config.toml
dataset = "regions of photos with short descriptions (Visual Genome)"
rotation_deg = 5
weight_standardization = true
widths = [64, 128, 192]
attention = false
upsampling = "pixel_shuffle"
init = "xavier_uniform"
muon_scale = "match_rms_adamw"
momentum = 0.85
warmup_steps = 2610
Rows from block 3, named by matrix and row number. Rows with one number belong to one channel. Each number is 200 + 40 x the weight over its row's rms, rounded and kept within 0 to 999. All counts start at 0. After the name is the row's rms in percent of the matrix's.
# convs0: first 3x3 conv (model.enc.1.0.convs.0.weight, 128x128x3x3, standardized in use), inputs 91-103, a 3x3 kernel for each
# convs1: second 3x3 conv (model.enc.1.0.convs.1.weight, 128x128x3x3, standardized in use, transposed), outputs 91-103, a 3x3 kernel for each
convs0.59,106,159,152,205,178,160,184,207,173,185,114,159,142,214,162,181,177,203,137,156,179,185,229,170,250,204,223,181,200,228,252,226,178,222,217,234,224,205,235,217,211,189,284,203,181,236,190,192,173,201,248,203,117,200,181,206,228,226,229,248,209,194,207,167,192,195,217,242,203,235,185,182,182,321,247,172,139,187,139,180,196,217,209,171,222,196,226,215,214,150,210,181,175,198,193,127,194,151,154,173,208,194,222,171,153,195,144,129,201,186,155,121,203,90,140,146,108,116
convs0.60,100,245,227,191,296,190,114,255,164,200,98,217,211,101,248,81,251,163,57,216,224,208,214,207,197,233,176,226,150,247,216,268,315,181,211,253,155,232,199,173,251,218,166,231,244,210,258,178,123,223,179,159,237,210,173,169,185,196,133,226,228,174,233,232,139,164,128,238,308,237,224,316,197,218,208,182,279,152,165,188,226,279,195,203,213,248,187,252,224,240,179,182,232,133,218,201,124,240,222,207,184,192,179,211,200,201,190,152,143,230,209,202,187,174,183,191,132,181
convs0.61,102,224,168,202,184,223,267,189,273,230,192,175,180,209,245,303,197,251,232,154,236,247,223,327,236,210,282,163,188,125,195,178,115,128,163,124,212,144,212,181,165,203,191,190,167,119,204,200,165,196,233,206,161,160,153,190,216,210,205,221,223,215,229,170,117,151,185,174,218,184,149,118,155,234,225,144,155,276,217,125,218,241,213,211,241,205,242,235,188,188,210,202,189,227,180,220,249,191,232,252,239,182,166,174,212,202,200,143,118,226,184,233,197,140,239,193,148,239
convs0.62,105,183,231,239,217,197,218,180,155,190,181,225,179,180,110,181,170,204,189,185,203,171,140,38,223,204,145,214,159,176,210,176,216,232,191,217,195,203,187,202,181,252,253,173,216,192,252,210,220,236,172,228,210,198,226,193,227,216,187,229,217,188,205,223,225,171,203,261,183,185,196,160,195,203,204,235,216,227,231,211,217,202,196,203,210,209,189,232,203,182,214,140,144,192,159,166,205,133,164,203,203,217,182,149,171,214,139,133,206,208,225,183,154,159,181,215,187,162
convs0.63,106,193,190,235,207,211,256,178,164,202,182,205,201,208,119,179,175,210,197,195,188,177,194,123,222,189,168,181,196,193,195,277,277,218,226,223,185,226,208,233,231,213,250,182,227,232,195,204,186,181,177,182,190,198,194,226,202,173,227,221,182,225,194,194,255,214,211,244,231,191,222,190,199,264,218,198,202,168,241,178,227,211,235,180,197,247,201,200,204,187,182,186,186,185,202,178,178,206,198,184,213,170,191,236,187,219,209,90,177,190,215,174,158,137,124,209,176,136
convs0.64,108,150,169,212,297,193,160,211,172,160,214,192,223,204,136,131,306,252,224,147,106,153,162,63,148,194,140,219,136,145,141,244,236,225,210,136,221,183,179,198,202,206,169,156,142,208,182,217,204,183,127,158,173,211,162,239,170,248,178,143,206,215,185,211,180,178,139,139,222,318,235,173,237,210,146,251,323,203,149,181,277,227,137,249,221,187,312,178,252,241,178,139,211,217,245,203,241,216,95,203,193,203,188,189,190,202,220,239,223,237,215,225,226,183,229,240,161,187
convs1.59,089,257,260,228,221,214,218,151,201,221,280,265,240,258,288,246,240,285,267,237,160,154,247,227,182,246,211,183,284,202,197,220,147,158,203,160,163,206,170,234,210,219,209,142,146,188,171,225,204,260,266,205,265,240,206,169,162,168,167,119,158,184,144,230,198,232,243,206,220,162,207,208,162,256,265,179,217,224,233,207,234,197,227,209,215,228,252,152,198,188,173,196,234,229,237,224,263,252,270,251,213,235,270,211,331,322,214,241,212,159,165,124,218,244,159,156,175,137
convs1.60,093,217,213,164,248,202,158,259,220,195,337,177,110,247,30,152,171,118,251,210,195,180,182,116,169,204,162,174,204,207,137,121,192,167,168,191,166,85,205,212,152,263,305,127,169,205,208,202,155,239,216,180,222,213,169,206,214,235,194,151,215,219,215,265,196,246,220,208,213,170,239,205,191,164,193,193,176,194,118,216,211,213,174,181,181,193,157,114,128,213,142,176,175,125,180,203,171,202,124,203,166,190,193,145,209,255,127,162,238,163,183,212,146,201,219,183,215,222
convs1.61,085,185,174,232,154,191,252,196,207,207,145,177,232,102,74,170,196,210,195,194,149,194,179,67,137,163,104,121,188,205,289,277,204,200,159,180,212,224,208,189,209,164,133,214,167,120,186,174,171,268,232,158,240,233,214,250,234,212,295,258,241,181,207,244,181,170,250,246,204,268,186,219,261,276,253,247,226,264,270,233,307,242,216,228,213,214,284,250,226,292,278,184,173,236,172,254,252,219,265,215,224,226,200,226,238,209,220,226,166,258,239,188,224,268,181,196,269,193
convs1.62,121,201,227,177,163,223,228,139,182,225,188,192,201,231,179,212,185,188,177,163,172,166,124,149,205,181,188,181,194,224,258,43,171,311,139,198,282,189,211,297,252,324,326,202,197,239,181,242,222,147,160,143,213,175,157,224,190,221,206,152,229,183,180,226,166,203,190,170,174,137,187,204,182,199,196,193,184,202,195,173,194,229,210,188,193,202,168,180,225,171,171,196,210,213,194,207,203,207,213,221,212,221,222,205,197,216,214,166,207,218,198,172,220,193,201,188,183,183
convs1.63,129,142,186,196,137,170,217,174,181,212,187,174,176,207,178,230,172,174,184,201,203,245,169,207,278,187,191,202,231,193,147,252,181,142,267,199,160,191,209,232,199,197,181,197,187,203,242,199,166,219,220,172,181,175,187,195,206,226,256,176,180,259,198,158,186,206,189,201,216,175,228,237,215,176,179,237,148,169,216,231,189,178,184,171,174,172,111,111,184,158,158,161,174,171,235,213,163,201,194,173,216,214,152,238,215,137,232,205,182,238,215,210,286,256,208,251,211,205
convs1.64,107,165,174,242,218,212,175,191,250,210,182,192,186,179,187,139,217,198,156,199,216,208,209,214,198,239,250,216,244,184,197,282,208,207,298,219,191,231,214,195,231,217,224,171,237,253,164,196,189,264,223,217,180,221,301,232,189,222,196,168,207,189,131,164,191,236,247,213,181,227,203,223,218,164,235,275,256,220,295,216,105,210,221,241,219,214,207,195,232,276,272,241,228,193,170,197,239,239,169,196,158,157,215,242,193,210,191,190,226,212,214,214,212,197,235,196,199,221