From a checkpoint of a small image denoising model.
Model: 5.25M parameters, arch unet, norm groupnorm, activation silu, widths [64, 128, 192].
Training: 26100 steps, batches of 64.
Data: trained on regions of photos with short descriptions (Visual Genome), 8.2 epochs.
Rows from block 11 of a small image denoising model, named by matrix and row number. Rows with one number belong to one channel. Each number is 500 + 25 x the weight over its row's rms, rounded and kept within 0 to 999. All counts start at 0. Numbers have three digits each.
After each channel's rows are labels from the 100 images, of 14976, where the channel reaches its highest value: "patch colour" is the nearest of a few named colours to the mean colour under the peak. Only what is clearly more common there than usual is listed. The data: regions of photos with short descriptions (Visual Genome).
# convs0: first 3x3 conv (model.decb.1.0.convs.0.weight, 64x128x3x3, standardized in use, each kernel summed), inputs 0-63
# convs1: second 3x3 conv (model.decb.1.0.convs.1.weight, 64x64x3x3, standardized in use, transposed, each kernel summed), outputs 0-63

convs0.49:489408507454581534481559502536464474493451512512525535533522488517523514509517468493520456479495510473448531533452502488509521535495537482501510487485485461524518531490493506544554553488527521
convs1.49:510525464468522529516507520467493507514502495512494537430530499534478565517503475515519494547486486512540498503497489493454477529492498552512519522504546522515529490515526494479500485498499462
patch colour: white

convs0.60:465484483469539434492509478447500497517517461450560532511579577481477493486478467472519468523475471519544437463499560479498481504516517509478517471491492524512501491486487475506513571455510503
convs1.60:531481493506534490535453505513489493500465489501481459490488467500485536488487522532518511519483483524533500501536490508472489495519494512511454497455468463520489492449473537441543507490541520
patch colour: blue

convs0.39:529450549477480553549525537490534435494460494541461476496544533507520506498519526550470494484511498542487421485498513504507501514514541517530500499476435485507493501512487492484446520493497489
convs1.39:496442491493514479493495521511487507505485495492529567526500468514504490513509513483506514483506496543499488522504502501500475510515478515503459450482522460542534505423555486508525458504510525
patch colour: white

convs0.8:489439532500505465500476521451526488527473416482457506532552535503535532488498554498480462467538463501520450522487511456507501511548459517490508502480480556438476520479477530535440498512497533
convs1.8:498527490497513474500521529487543489501491515495529504461486478487541519498511509471488515571482524510475487499555471511563514499531486463483460473501496507506436514544494489524510485520499511
patch colour: white

convs0.59:527479507507520519453529494505464430577482475486487504478510512504447487508518490515490485521500490581502478462522473488503496521556527513518519521531482523525508511506478498488481551505508430
convs1.59:500563513534531508556494491566536523522505483514507528508477484509504513453490498490513450467484545501496491518507474506492550516489511464496475504516482481552522505503510474492521489489485520
patch colour: white; pink

convs0.24:486475504568504501509484489528521540509432468510422445492443408504541537487531533503511518527514507484487507474548512459474500504495510430464526510494496508478491552497495495514453549529519518
convs1.24:502507476487483466504480474491503509536512536489499478514503486503518492551482499517509472483545506513521511499511481493499554511472442510523474529499458535472560493454493445513492517546507489
patch colour: white